Weights of a small class-conditioned image diffusion model: arch unet, muon at rate 0.01.
Rows from block 5, named by matrix and row number. Rows with one number belong to one channel. Each number is 500 + 50 x the weight over its row's rms, rounded and kept within 0 to 999. All counts start at 0. Numbers have three digits each. After the name is the row's rms in percent of the matrix's.
# convs0: first 3x3 conv (model.mid.0.convs.0.weight, 192x192x3x3), inputs 176-191, a 3x3 kernel for each
# convs1: second 3x3 conv (model.mid.0.convs.1.weight, 192x192x3x3, transposed), outputs 176-191, a 3x3 kernel for each
convs0.114 098:529632467624478462484448529491474477451497459434412458522462503564511539565450499478526504490578500602530306539431493503647549508500596519564433404625440587563396586530505513515419418502460570506480482476476432528525466464476491490467475486483496509511639493406450547577487531440527479477456467518502444471405544555426483529534532429568506459531525461461430542508476479526497519563503507508502494486542557522503430562497401545514524
convs0.115 094:451464532409412516568549490539444484531390489523511534442432595433528492621489593509534474527409541402458583484460497463509477552500494545517490517588513508542423436502558613500486410612351477423515463470545428521367550520551473526535418532531509556438489546532466507435469402568494528470655416460519467577536420499520472470495507507526586507508511547532470503502468517473474661531536467505540449589527485521491582525530455541535540
convs0.116 101:480481516498583545522500584515549569410498492472441489570540555477471498484478466436505490452513531555595452579470450547365395405562515475503486452525523532475476494586424476551506459502447476564538505473455470580485520497504488402526439560449510469519394489485324506504467410504570540423568534540485565564515444435468452597360448610567514481520452509472442474521466459440548508422453534454550545500495510473420435499475402547525542
convs0.117 103:440451505499481514520546459572309378456599493403517527379412456378472519516508533564529436576487544568462516629545494388539519483447486534523522557416483539585467416522500521481450476505555499536509463585525584467456509526505530493549391506460548544490564446428504477453476503439510470466550525420534446665487584419517425567527485506499463488535544494555556504440511508515508492472532441463455491508492450526544485480516527445484430
convs0.118 101:500526539461639519498476489514467605426431475538517412438428475477429442535525556504527509578513500521542545424456565473487404519515596512582494442508576553520548582503466448429511512604357531445359465523580497566495534543543554474467544448611551503492538589476512463582497496498527500594405566529441439471508546487458585444526457525421579545481521559481520453521480528496564518471560506460452580553537525497516433513541523455527501
convs0.119 102:437550514507525535507461491469489495511528577472487458476516475536509461396511480643529543613462477556501401654674434357421455491497458546592479571477570499547449485474445524531498482569579477517455500503535489491516551497515499529516503550531416488465465558568490448592513580474539512498522450652510501507523486479536541603389496546436484499550520476554533486547460485549513466636517487469473509409481453496508523519516524478500465
convs0.120 097:544534481527587529501570550425441467453642529420444456523556504520501509521393466506529460465478506608468406500591492518647483628543527499562472502491525534561539551553624544534622537558552501533433462565573552633565481500515472514546453546531523464435470518404373510390478478483448468479479530500466531565480586490474490455459448495481477445407453509481544502509520510492495482488514490492510533483457474433503470443477462511523536
convs0.121 096:475534525473561452592504555531492431460476540566478490527542504466503511453586549481463549444387453524555553439438432496479402540431293525447536506478526490485583409421447550543439534498498479528546535486450423482641540468541478466489590541479521469459509571535553569407420459532457456507487491644490513416534428442500568423430424494444486463486512561481487547554461478480487511594407479438486525398469485562488470526485521480514435
convs0.122 101:504502553468528548545527530379506473476437404563559412428410492373474484490471447394485549538474618418492519447546547559518498544410493484472589556570525446541535517467599520475465545546586503491559471482561518442510517527527490560537473453484467514469530560473610530521528583550429507518617488557425550496473442430531479411464462485441490485473531483532511517479554482535486538515514516426497533462445526519527482515482468505417481
convs0.123 099:516553537364386473490418477437518507437415582481460490418465399539543480379508494391540476527498586413488537457453472572501545503565454495676519517631486554564525565441540484554502473457516494512472509443457497421514538570530464535449557475515452453516518482577420487535438495547541438602499544541448530508470541491589567472436487508512440547525527521513520493525459496562517458518539548603525495484468504477468488496465539447503562
convs0.124 098:477506491540476492500489514490493494471554475613517499454516470558559509576492513484471499561548509545503495464501486433502624506537542506504417486481582605565590529520374553528484409462472506434546531542522458453370509488499518457471473512537511469549544513428490465479622534527495493530519474489445509396530476472523534493382501513536617559558585546489517494488483506577483475443473480468494563547533571501476583502526478521533573
convs0.125 102:540487544583539522477515477499405513523537543631517521520548539471558551550575543539474483526412493516544582432454452453412489509510632574419459483527474474523513555495594458501552441468523487512509451508439470385539472540525508459552449516486521521395568525472485530520509499429444468427388536475387493573427514614431425597532523477531561558436512513477476496529508546522543487530456525471473536501505529502519476509534470476470487
convs0.126 101:510521448500541454441518474445542544429500429458470509529480569487483556433472420589513554566562486435430546500457403609445501413416490461535497503443421557546574488444685502446468491383567556513468434485509483527474460421506409477537471476487486583512421506533512457433433464488456488553447474514440405558486463560567428481591563497451544555544520519489529592481431530477500525519489479491451465512450526486448426421532503539521448
convs0.127 099:287412496438462392496515489541518472497552510489551472526618411597674597548570582518489441542510494458436539574525582497471515552420475572495536577585507504444607603513407472504450449592613448456536497504483553537482580523583539568555503530509457514459448477473542529557510527457425521465462551491499494556445592573487580461516478516465555470462510454560476535492480542512521520518511533533526478547522537427520463471500433504456415
convs0.128 102:529508486472468525459444483504507445487579529640621559465418497631492589596546429490506329565587585427614549434504516561365495556459449497490439492481541534404475547488520534501475534513547524572473485562437410525410595512487539505537547557474555528561489508505486554466418486600522529527496502503622504564512534432536523436497511491459404568497481440481479521572538521526522481526562521523580540558601555493445508453505476447458435
convs0.129 101:517478568584572471589497509556457472521466508471533487553452456515496489500611555526534511548504480491399547507544622478484476521573434375520400567493587428481539520523542481472526482489623468461501538563503493540548446509497495588478541533531552497555484547512480534454438432545553488475492604473501421481427549488518564536585555559509502490543510550505521505518532481498544469547531520580543468536482418502485475503449527457536419
convs0.130 104:553440500557459494444438521539445488507550527679382415527536582389487544475456422506523560479477546610518534562542455577508534424460556505486451492487498506440411442453477521412517495515455495444567536488597423536566516556491476529500534461516502540617456470515516449605523581477520425520508526398555514492536428475473449501473464534393491463479391537503536399529548500502536460470528486544523569521487399451498526485534505479559576
convs0.131 095:488514554505536485493547488482493446474470465555529418443515566556382489461523491452445433453451518409614533449438407508643459477398436543581565528532446543526462575582512416538461569438467480356671541563476482469597522513456532534534469564514559497476457556586401411619575501619456497454569470583542644394432370434512473500528511548561496512531513504524446514496553518512507613485515514516439496566562394569524516563552487479562508
convs0.132 103:603558493419511431493496425548535464452503519484465532475590429497557547482600578456540553495500533535583508398510460594567535494493481510438535528445516474482443520465497548461344419458339503578668467518579480533568470442484568406455505477489469532480496480455506457561567538512489507476521482681572590439449525570458566533458480500492456440527411391499459555481521494510469496455518570539588598518630560436475499467411479522498509
convs0.133 100:437568519390512515346458475505549607513515499473461507520580557530453543619510561461515465468575467428507463459473557528432492480472468499511462430537499429471354528521540460572445482602510445553513458468510387533494492563520541514542493500526519473507453372426450526448416505373444458551459424553554547526445415519465553533463538470510553467470529443486463510550511516501577511580536482533470544481545514530495463512505565512486516
convs0.134 095:562397502533572502475450505465420490449490484495505537534587463527480457514452489476511485541388500513516460576469542551430473438493684540411559454363508530503484540409544483425574579492439532493411502500443444489465449521539512541530589495540492549422483508483507550538482468452562476422482473395375573463427527538499480516504455463491430485573530444424524528491483504509450502633524542440495492545499597514490458518550529546467421
convs0.135 097:507495489518445491410478513454523545559534572510507515515554560574597426598610554472527483449492415424437504495520485535580466562435502493485467512466491520498454539507575505428469499498414527554489502425380565545414476460478498412504533499497516475531495596559503546377489519537436416516537562533463456500443487490499547472495454428476481523487502544487433468473451448502427468484470433546458482543447461525576561597458538517520509
convs0.136 096:515556519564480528421571468449533511555497519472468543526462439483509436409492601677515519483441499529437465508599463659500519408461420476474560563526498492536497535449544515474498522420400525494492485592515523511450499530553520498510564545499448548475612526515534467531509486458484456493440442518489475520431463510496363525387582544544413562538513420371469536514456422528464505534405520551525469494485458539513502522545516481489442
convs0.137 097:497469440471523526452479579509521475446482512552545498480559405501477534459502546533478571475452504569512464555543459570368481450470467447523474569552471515512548435462459427522462495542482413490540472564533509568481538509595515529515480507533516505508473576462469547501446430497475507534455491577528511436428427670365408494518520541520486526525531467496494498545519546537472466520486499540421511481524592445495504504553458470472492
convs0.138 102:477510496654564498508450454451417433508477508567515371471521466446566561496402429489409430500546480537556534608458582510470509466457529525519423560472500534496511475556408580503475454576499465565484557486484438548485474454530489457552540533520437499531436659455458479474466481392445540491512434534507559499458534502557485528466499440431561502584479434440478510393471527513445510492456522523440479524583549545521443498483440439474513
convs0.139 103:493487514393477441506450489495364440450564471510497504608484535580479578482396477495476512531491501435452508514569493560450439683455526436525560436464398486517522531499531568546456449483433466551532513525492441548466499604486470487495518625529541532470638410510543501448506550600466428547445502433485455541496498535528511463547515532564535523494464407519457474505447499541491498528483442546537492546507557478569522436463502455438549
convs0.140 098:535321480473440560569432521544509451443529519526452465433577438592555388480442491431518478488457393412372476567561424538502466441457454418572451540608591535504597468538509544515506430446516510571476495558446508460540497397539475509483517550470471599489490518499486436495500539469563504491500445480507488485463537478372455620470570496602504495426489496538451486495457473462487462504509497436560485545561466513504460533485457515478431
convs0.141 100:656509525454477584506563470453476468527485602440465479516546441501538451386498535509498419478462443492533535355573475462561384406453538477449418566434490530501410481428390538574533548520486512465546511485416413475556442507557506478558552505520451520526548549457520518464540480459534508470471502498444570480497541454479413568525459476484559536467482516535517539471509562478499492582491486583658505467505412462495445498518524508530549
convs0.142 100:480439472406542527407474472473470523513510549405476468509517458509598499517481501454567492524505470589495460448490547469452498556519773537569456504426435446605560568503492483538519392524553502429528470426447499520479466492451537495465433508507479590471494485431475477541512492424548540490505507353490465463456512477493446449565572558551487532506493506457490483570459506563469495374473485550435519483497538528491529473462507508454440
convs0.143 096:463476523446463469472550501418490600456501508556446477465476654603565549537496427570446597504489535492490514524556541448578460521528428449584465488507593514568515479519505477502485499540525547521456452560523451463516455548554507532479428548489563491549544477545482556487490508498546487493581530521498389436527471436529502456544546540455481431571478494486579489548471488510496481490555596479500604558483499506478513514502470475471550
convs0.144 100:491471561464541510528478468401385454543398465512480572505482449514437461542630513442482440472416529498452479495552463494467434436469406570422392508412482487513423534452555456463406469527576503509540552526620571524601494581517487591449493485530494377491547480498504518562478541549478482592677451551572501501541524559572542432450482445551525513531609545481481494535529459477531485494483500530486521437502458551507452550525476475525502
convs0.145 102:427452483395429543508521424507537501476525544450443484466461511473448528501565585462466553499480543565435637581555568557503413486474305547494551476429478370562637523462510519466457478504465449521407472512538509491509523418486488449476412441495516493601587519544405485464440519517429469501510507422487460391481508418518444543480511465469448400573514474506499450552503528519456480484443474513438491382499609477526478506493491464447483
convs0.146 100:386486456448564436467481575471543504435448480527458504524533432506528475470523618470439439451511545455516546610513556493439457450569430443456522438403371507547464484417556479582519550546360531487567501509509483480561466467544542455476490518498467512489528534572416530555517430447519577485479469539390534499419530504627495467474457487454492494558473590503453567516529498464437600549586530433524518468533540475477482551533515500481477
convs0.147 100:448442560504449471557476425605537652500507415542523350490509482509458448639530500509510468476526478572479525406496590346437510406511555559514409541481530524522562450406431547501444502455586535507458519525572464486485553549542389483441450474481507474467605498450447552444475458486533554539545450569524461476548534527500417418514467503620518529509471545508509504455478497516516518481526475449531479517481485536539465548542535493538504
convs0.148 091:491488448541587530506518503487558487416572495394518540522487459505570480538418502555471588549512398467487457500498547532463482517441435512489492494475505552526566414455538222536441463416423520512450449429533571518575478564475524518541538549579490528516485479553481502530506484481504485592457487545527560459383421453535587355500460426421534549535506434533529439427514545528554531532504494484501502545566491542481442481500469491454524
convs0.149 104:469503427507526516505423488486488425562594431506471463533462487435403456429589538534531496487509533471485501434453444510451456482510458503486619490503454453450471577611506481415478429507460511523567517421597530480705509467488479510516489483471521466476575444456766473424526548512564472549539529506577476383423551429422440502516486460458498508421484458487476497466529495492525515406533518454530486515532561514544466505510441495557502
convs0.150 106:423538497565533487436520648433536435574506422482613431549604496502520447561526498527537474481505473548478452492503496479464432501554512441498582450429593462498523518552516524475503454435461443614567492506455487561487475493451512460549533528504443496622468517579555524568461477482516506496483477575577538542574543425536468551470395485451492510534463552516482414469545487463497587474533508518568448540589559409497413442470494482457599
convs0.151 099:426430513501485478510486537481537428447379533494589446443414503508539493557549506473468498553502460584458497562541522548449432525462549515487567464515490471494467463469603487508554464571486438430453459492600517465496495586466501498561410417518541513502512532475497448435477465498519459560509483465590512495518573495515521495516572560536444468532440470448519471527475513485482473526500547577468508488503484507461536518509540479531504
convs0.152 103:368498543582486493462514486609495473454537612495528497600478476571490544522498617563519410495541503500521487488537537543541399494525330452489531480464518489395444462454520587508417387474483503474530443494556559488379420518558515520453582498451538490425476477419475577484572574502501489534421509557565504568496601489439608484543437523424576444549483523463451534417474448477486463499510442454517503589552465586544509492491485413436482
convs0.153 103:458475481494511476479481504438483415530577543690667530468587567497485610426512502457461440479495519523446497410443547521495547470483592427490506398458562449495499493580455401394392439579531588564505572511425548485518485463491504497517496486506526469441518506437596545622432530657394469605467476456500480435457512553596524434466449491445512489507523469445523474567591554531511518359513519459456465428466537498536492504520485592563510
convs0.154 100:610485451502506476497480467474475530552452550504489450420427479464442484571521474516438547433565494490509489483529539616475581458454559413445520526514479447490543432503583519472399469486474475507494435511506511410498576513530569620522501505552478482546502511438482498504523505495465490481481467420426477385515478453585381493512540606520535495592586433568553498521493603528522525497522540543474506511476425498534474502431522549497545
convs0.155 094:480498517504492478537533489522483484463531402515513519475539497437587458424451526551474479501392536509471447498512479476600317564398538525525563604542467488510625584540372568344541523496444521519592423377595525561415502547543463468500494532468563463470435559489542425553545424509491448504445479443524509377460443492507450526549510517462527468417499490488458474465494483438464472515489528473447465523488529456496519532439488480537518
convs0.156 095:501529483467560480519514581424525537434506534358556550587441561528494426566556511615551481519448545496551503535346486506398545488471541515503382434495512434589500501621344500448515462434584526542566500480430499552497437502563470479447486539470475414523594583522455586595449433488432483492473478567463543478474490474546530478531485506489496563508491611505493506470514542464582521592500500480410526477466484471502567480532485535548529
convs0.157 099:458430527530472533569498572426501434569479548436513411490564495460530481495457444543512521493488476535526504432523452480539526494564448501525494481441513507500500592544543555427477419425496530600386444473501549457546493492521421466532493423554447475460514671598468477405469551479445535502497457458454516528522501435465473394493476455489529427529537469475474492465523510503559531448477521593512549480467459500445493418468507500501540
convs0.158 096:566479518566440508495521491521464603535491357638456469453502544508487463500490574543452612522496511504465451429549462508461549455458472527417474444435522522542480495487506507501443559519518487550509463426501536546523615582478466487479548529516493456597438508429433466456500514471453472514437597537545511470348474471536516571542500540449532543471498535529485504482519554501495438492546470497479601507447472447459497490430479493471475
convs0.159 099:500503521442552552454477485464450463556533504406438404582507507449415498500573481425501433522556509448440426442378406470556473496515499486445521573546514486523570454479487579507499457518508579564577509584535579477484520484474488510530551483498386481470471490592537485478480540697514533565507504513504351522534426376470512411409549509485544514515467466425515474533501516486493451484467493473486439494563513485481489405498520513501500
convs0.160 101:510433463569526445490439467484532484537531588607416538556515583543399476511476426416581548501549513548522420509602517497542537494363382505555506462511442414447414630489507397393470503520526494490519535472429532524504489484460494549522507465545451614499453425455535457630622416470586417491542533476531599598498479475470566438479546457425472457484453505543529495520467486534479428516590515474545492484535454489471597512505533484501514
convs1.114 106:576585537472597454537474397535533418533507419543463498501398405448482516487459489461533567534518468502509469398590572616537465539484600541506462533495422538509541593561538513460420550488549498427608529526602498499525456403524492441471493519572437416550392558513489496566506508521510543455504495586496412433512402466474444537531482505450440578455535605473543556494578445438521480566413430489555560397542503511492460475507479490511512
convs1.115 120:485460610501515497578482476522463405463450443476631471537596455531557429640444483504470557516509579464459493489456470574483453461504497550479524507421484491449504496541562468581326420465520498488615466511514535549572510494610490489499495475568529462540489565491562493538587470391562520474490640562526514516438427453549534510420462649469455475451499456508453394529618428569527525423523389465525477529456439514496551532516488455556458
convs1.116 108:507517479486434496476582503511497390491518555631514467462540525599538378482473492462480395519470498479480428501539465433503503449573620511530617450506568514517530396412570472476493443560560566490485467550624465464510419496455502457475465523527496463559429510511560476699503497522544476517483500564446428564463468489472471470457476447573537472476457529573449510485530450544488532395555396510395570499491444438548395547503446567416519
convs1.117 095:498454656551549625447553490402461500558420514541579462452565512470514521488411571569553512571558508499600409584549506496509507433571446494501526466510501472382540499495502427480589500482524520419535501536486492393577575468538471499499546418566496494510520442464473461548521550521500484391590514489485532534638453417427499514462534484441442462535454453526562437424435468505451495637597463525494487503505488482505468428482428573488536
convs1.118 101:506480493376502508612507513553503518485541476390513508431484463516518580482488482568546496522597532507608378497602551632480482508490526398455451539557607428519551478383510441511484408471430556521553537515476433501518521438454483420484536526521383576505471468498482453490362533501528419541482605430512516534506380448570475518459502540496482519544508515424478467466558518528515532460484462524451535493458524556511494415599501551543480
convs1.119 092:542498470550457519469501447471426642538455446580431525353483552541473442535486497519489436449510496534475504403428595468530463512497577592511447456468582438537469478547603539545507543449542467469502471482472468466436498529491529619485500422490438410490425472520449462457403507561445434470525474527491465498458473468438504503558511460509450505505473431526554477574496465549494555441496574530534655493514523600463518456508432526533424
convs1.120 066:555521575549459496549489522459530611415394542554472458447535461537430549406440431436529499591509458509533483440444491454514535432410474489536517493550518450573552452487588436503503380463405476514491441476490552411497499569570571557521538488547499522577525488541542500552502477524528585582556496549478543538478458491527543421521490518500552556439502503550534537493440566488493543570491539544522535421498473458513432514496513452529455
convs1.121 107:462513572533431549498521349517580503543433467510533546457482509532499508546472440461539408511558486488508402574520493502562548453510471527586542500463551490488522557493529454536458504479638512491500475450487584547497474457409543515499472518484554538478523470486517613487437547508506513504487522468481422480467407482471525529481518503520495506519530374471552504475484546494516488545523461396581568533545530464499500548542440519470370
convs1.122 083:492449493449471418444564495541512603546518573569540590561522490524500552498484521545493503451440537449472503476551434468539486506520464521540485509529426510543477520563429558501550479567505534549562507537527464515421487457539507493594550389528503490496469512445506472470496459385473527596473503490580548544508559448430487527511445464531417508557464466523514482596475516454535587458486523472484572475476561491564559466610440556572530
convs1.123 094:536557482529595581461440519575515449529577503576547563488426467491506491510562382389528486539497492602513508560499539522484574533470594591515431414559527490551442516457544437531438435513527365489524449493518560517478472547463462476414520455490448528471487567406512537516442501487514464458548470448495491440452456510436446371555542446533574492503512510516497508496515481506576490566477463513522482503466420493495489468523503504498511
convs1.124 130:558648722541557582459481400499532522589428411489421495457486486440475488455464433373480428399503586455489470488455450516426392527531445484451472425544375462521409596547467501370445471477434560567442421456448416511475528551516484581582546486432456528603472507557519656532507448523509549497510454397505462575489540520526468469483521442487505526550462502471506468535431409455555489478488445409475459463561534524535498523526496440529426
convs1.125 091:506633525508484519552491555467423492480392448463433513523536551367438480542474512594477544483563521514577492468511521416461586483577497535505488449560488448476503465485514486429558365534488421596622574444518557513486469511489498517525453481475427549485495451533458512544543533512587494420565522469430541506463455525506516586415471462402461488507564507446444555540472494532547568490536463502498486584483559533533551516468580479418553
convs1.126 087:553474486406526579555515490580465546525546492559472534502458511494478535517509397522477590559435506447495548448520500488536432602419533474540455466489456504452453576535627474528433506570534508499575439496499480550382543496397503443455536538494505461394433471576483431406523548531488466520509521587611520472444565449543547636538480520399485495544387374435496525507555531457560513430601495489481487509421475480458433565454550506449533
convs1.127 091:467470474561570515494465481442464519549546555459427498490484520426376402526522446587457461501532454564575468532565482554544509488502468442536568473457501541533428394374523537483439645518432470499502500512448448453547578539463458499477500386511517537533497463467452515561507460668544508538481455566453503481435434443518624465449474526543549473416445407519431368468564495554567536415488449395499508404463569621544502408489492508449517
convs1.128 092:530468549466511460550570500485438425470477489468444484577413464510559474552518513503393490503529459618471478558587633509450428570517519546544475471465479505501539492513553492450501452393458448509487480553560495525494515448508434372417573578417494480565523419509556511534475544542511560468384496515513436527480467417490450466568473474467511604491449539480543496535631563552460464497433522449364497479530519607486672515491575490513516
convs1.129 095:499533506486567463532468514464462479543530510460485483505391481585525525521473483452581541484546445490514503542518582542498512448418500619607553470512522606495537512521416453488541401533610513489489521588495527480500550511397527512494527637529504573482505480465501512492473560498489459521552497567449525559532522512503625582493488516542448447432386438474510455506417492517453470485410507450508599468473489577426460558462515465498496
convs1.130 094:464558543516598469463491514417534469512432489492387464558500470483498553587550451496421479448453544482487513515425620602545456491482511504537524503483583519559475431526541497461541513633512511438354477591495473471507485493526524479471520556543465484527545515483459487445446513521409526479436496416474483468512540572541523511546512558448553499403536549582396566479503508511521497568491515485427449526437463464452487476468503493479530
convs1.131 117:611406470430504494495558461516567488496520501490537427551462499567493526495428519549519519654546450436458511491456578544530460536532538435550488526518522508584417530582448440503382471559614477532521480463490475500504506480487506487495514532466637426474473536526454502500496470504551485450468523508434441527492505476429447484420460594441529469503521548485562522580452511578478459575580493521442541468448507504473526497527463526520428
convs1.132 088:536536526533524541485468493461512431494503477464516494482457519485398592524474462508497501445458495389467529584491549560579604458558600499510484542567505526566548538534571544491540452623525459469453447502511473458437489551579534583544513617500478468521515459414497499519465533499548499499577463507403556547480497581474486449512545537491556481484601507485538444505417498478498517481493512443475569471551500429474446482543526487416631
convs1.133 098:419468562482462473528427485514483502422558549497539584402440453448463444528463515504488589590406547530443544601481524498474507658502458556509580507446535494577564420526535475499481458531467580512519482537527478487589549458435510509513519511493449524500578491551481431515529472517567482535551518641501455482545497603567474551543489532522454456514436449609554500535495534482538527472466470449473560513410495472504578490494459452501483
convs1.134 112:593556497507584475468566561501498479397554513473529541472581538464488478482514521480543532471529489460490428634427505553419531553461477619522506453437504517445542471455490521448522535535428490503582496434563515528479489536449429556457561524434662462456444446438472492445571525528501534491521521609525443465477519394520499524479546561553539467507410488516518509499549472540463449397520500552409483489486434500418464523473417491417580
convs1.135 093:514523407459451478542460457547594611379432433460522544527460533513557467488513504488513551548552536509454530544522506487422414521535532516523561477463576457486469602575494481471514424449576516475483550478495496490475479426494461463500502476475527478565476464503439478553558554583409513475591498544605651631510581521543552494522472525415464435535531486467512471658488484610573581500491508572489507514530402460585517541570477444518436
convs1.136 114:553571482458493511478524601529403506446461537471552411488471573440451442498471555548507506500472445485547521541486510451476493532397513561565485474523458555410498445498388458448486500455607518484509496406516520569524459478417535491434503512444545442552515501479414392548536580518478498551604488510578532550543550365463500576451485563555527518525519499481470480522601470474442487510522466537398438453482539608427563480467467514522611
convs1.137 106:498540560526350454478486455588515479451458415478478486547532469522451487459475431522469391550510422459527569418579538553450490611499584411509530581474500446537545565463516457464533587447605588443471411547515424567498544477552517456399409543522483558586497432541550515524447470520503529478546471553525425513490470475541480472455418529460431374517499467485497499478524513525489518446587436503588391559505569496501617538421533521509505
convs1.138 088:517482525467541511500509508493470390477574489486477533492463514436545621504449429481531461446509538461557479440474510484557404509599504495417514491477499533559465500469537529480488456557492635512586560511495461562544477483480516430480581464442450545497560487476522514557512520605528445543547447560500444440510429523530442449461464458473440575592468505448542588498493595522506478494530502503555547513601567579447468433497494491438454
convs1.139 098:469445539606492420547491531513465507561455505489633537576578547536461465403477458472541456534504476527487483487509585563492480551514587573493593600585432493423485506495543434458404465540576513451499483512560475452512538443476527472510524484563441482410607534537572389494450470505452551532504400486496558538400467469495447512465564558506531546425475530557535489479561593553521563516514543548478535526503565547463416499438482454453516
convs1.140 100:460411503457548475556547485469541441480545459526493551483530517576460515411397466454561522497584592505477469469573523464587500532523485497478509399461546515467512493543469533561536507515466498478543525465532564433484463466466461467441469358529506567508479446559443389453547528570495549491522463488485488523486488549479527407535514514517471393500470603573507503433573552496507500459458525489567514564494473447519449620462534514535532
convs1.141 102:459432574560488559482456438470442472529503482513425532507549558492495491428506496517484552527603554485532534362463531512462517520499494491578538559463471528547497564551594495417580524478558474527524479511530458484498547472467589588605392501437475505506577529518486521574494625509493504488573493516492566401381515473501549483458475544513525440477537450463522507621475440487435511505427539509498541497564484455486560379399444506531599
convs1.142 101:538490453483467491505481616533555409439459534538494531519468542420452462450483571529444517520484569537513455523476500558458462593503452468527561536447509535479556466468436466576519425408473493535458555523483530527571499456456501522490516578491639487454486465454447471469545509484422508453565465565467521484419463517567491594544459489506506508494392501505437515467541569481464588465472450526545464551476520435490516481445511515573551
convs1.143 100:515508423464455524537485491513515618462514478486478511499568459523449418581481474510427529427545496422548438562464476571538620442438429455545468377515494546485496484575561541478565482471572583523557544460527473490527528490481490481580524526521490517504567495442442388432531469494492481495461493489515455473494514500509499461482608506588463476419485454535463539497468515361490548501522516487504487573420448480503508398542472536557429
convs1.144 088:509502584527490539540429408430541410560405417458571484520482397535498437467526485541465494594531529582464427481522541521484492516462523485524477517544576496611578523466588591521577522474454547485474454481479529418440491555447515465555529527534502527539553484492481510497428488436474539506426419504535500610582482534431408500493502470471492467486426418518499529529471472643498560523531447479567541399501520346445476557441479502469400
convs1.145 097:423428563455503536469529710545544534524455501504527391447465486520500517477489603503619434553469485470493561544480468566542509484490480519524670578503529509498545562585525509574555454550579536512379464464390449425522478587473579394539563565554643513477514502521434502550515496426465487542513543538508493607508514537504512556610433461505481486624541444528468514448565479561525492508502481500517567467483598539439518424427439411563482
convs1.146 112:583576416470428597524475430436514493469497498461511487541492548544461469457486576452527471460399483555509484413428545471559592508459455500450485559410446536474538556511357522534496538497504492471540511559481498523501445511515532574495543470418447498544440498444485494519485418542489454554591598485566521456481496459448477598524499494447465499510557555497542513505432514492443562500514487476427483540446545524563539455503495487533515
convs1.147 103:478519521446469480596527495528458450526491451613495503495422560507459428519510527527570469493509469555505458444405488467484511528444574421515491474490496588352541402602494421484515438576534482545468577411475533528439527571526584502527439496440458531514480612493484580480485551424533476415455589493518584552456477433467545518397513400511546530395601504521427475512511568448521484486534484449470527490480427532587539408403562593474459
convs1.148 134:531430502434467546587437434589467435558441550473585513541524491506538549525532492567517486498476364382538488471527564526441477532478523519503535489525528455491370482546433501401567525498522413498546479480428528560498453422453550525631498513533514510599504532529521568470581423546535537502485579587532464530532486452451606528463445507502538414615461552478465499498427428526501486526588450556467517497454493483528471507488481495481502
convs1.149 097:528591529455494445469469569544501612544443408411509470524515574480531596530549445432406545460456480551494464538476476519582550460508559579438545546474529462420553484542484465522607491418611436555510482453477449515364461542558428562433484585469464529449521531549493530429494434492522553558429538541476447537427480526522517443505466538486521514556474499522448508425535461695562496562466566582556580477455561475462456593477502470549542
convs1.150 099:487499542523570536500399514532390575562426458538496516508489472559480436533463436513516411463547513447507466496456446506468579493479527472471518450572529416493523573455543519515524498430465520551488491489662527556448505491558496639472550451433481474598494450476440443471457517514530562459482477546482486474512518548497508539389656454448513494478517540583473536458467543554464461472464536513568527532513543454509585532509552533408559
convs1.151 103:512527486462553500520468481468437427568498438508571458605532580527361419523535520528484494463522475594536532472494432424384445572452472548496566504420558536594592473412520519486542422595517517501488504445498531563481488519442510472450588595469503599553464540472578517498477450484455428416362455487460494468412424581556630541571530422502619523518503495486422486502567464539521461511433540403465495511519609506564554532471533459429521
convs1.152 089:523570481475430476492435433468547498475443503465513464452489537545530562483489434464493533462464582477517450578511543493484448562455404596530447498490469518484565567515485450426424440539522508530616511477577561553538548493480581490474543477488484530580509442528602527489504536471484400533448475440489448480536479422511542473472467471509510522409450464468503522455523607539546538586405547485461561524473502576484471496494479463401509
convs1.153 089:508442442562422429569440537474560546518412583477341377588468518481490564457487529511527552430513520570491560542486561488543516386487511551442474341530504480488596485524560578501387469509571527533433531601503467457440537564564468488481527507578489429472533500491469476420526517565512497523546460438501490505485535527579465416550477494447513522478469441473449423416375560484496450525536572504463544428501526499475446529505464533509459
convs1.154 094:478476385493472555522481557514449490550541488531463547530522557466539461371525573504429527495493499518521484478503438421405508532426510454495495432430494491506633571600462487484475525499488500515541499438489455493540443466445435432480460403497487531559441418482550531456531521460500543520595611530553535592525562464497421527464464405416438480442423512517452506518538487415540510528500443602417464478505461509584527495528523651517465
convs1.155 121:594464527462427459485450534488534462490481523498460503447464526440544492540464630495508543427477513453362475486510418444510499411490488448409412446548473482533539552512500584474555491539380414502483526475392456305546424500442561490522501480566590456593477650481575432426537512440472528536560460490447581560563410529488512485428489558501554533472494544514492412507483475513458505588458521499443544460459449536509496483513452530443536
convs1.156 104:485541560559530560493469542379565472418460477454488546505477570556515501525536430501518504534457470487535501449485482519441594419523574521417545459466506437474478446503566484495567511499476492448561470581420488548542508525582470438481574505484554455420467515471518441506467502413528564480469443520538555587458594634511514598507522483535393464492487486517452501451445487528518510440626549528627411543588521498472469489501528451514516
convs1.157 111:434505497472474578509432477467496518490488475474629436545542587539514467509629486561491546565538436500449554468549546527496393592438487506458591485513458575483511474494526439505455426433440481512478547566492533466479488457467573504476568488618580440457524392465487558488439503501507481520381490435505533503576410459353461434484571585549506502533453652570530468502453413540485460522549491551465540451488516468483464489472505441520438
convs1.158 106:505518489496475505503364504445503384493490476572515511542531544393482456505524502512478535425585482503563547410497498465475461533479499460455557526540529483485551549565592503419463472496481450421540515468404462569489480477449533498431414562566433522576532522460581528501486464529527533559533468472485557464589531427570481526488505478571475456538442386582494443549485533548502544455536457525465513488474506640588573514394504511531465
convs1.159 080:539476408543430463556473491609588598528510417440546459508436539433526478488445422583524426537492509583513572492471440477503547459512551594533509511507556511498605472476421446568535449528470436445460449388526532484462413468425418435584535456468522443515426559538536514586454488447450562476441449449470486626572541508477528548552541501485463479503488505537514515432559506611528477424404564518480533520502505534524442506549492474551457
convs1.160 089:440507472471466574538474565557532504493433545451445606427431437455550499506623459511410455432380517399417488507507503540430500450541530618622513539471494503525503572543546493596535529562400564555601456605413519458547407489477439452523455540516559532532484556516455512560485460493487496519495564440499509522522485561501410391543496566522482565486392545537512570487481612534481462569521511489460516527392510514492505468417473486536392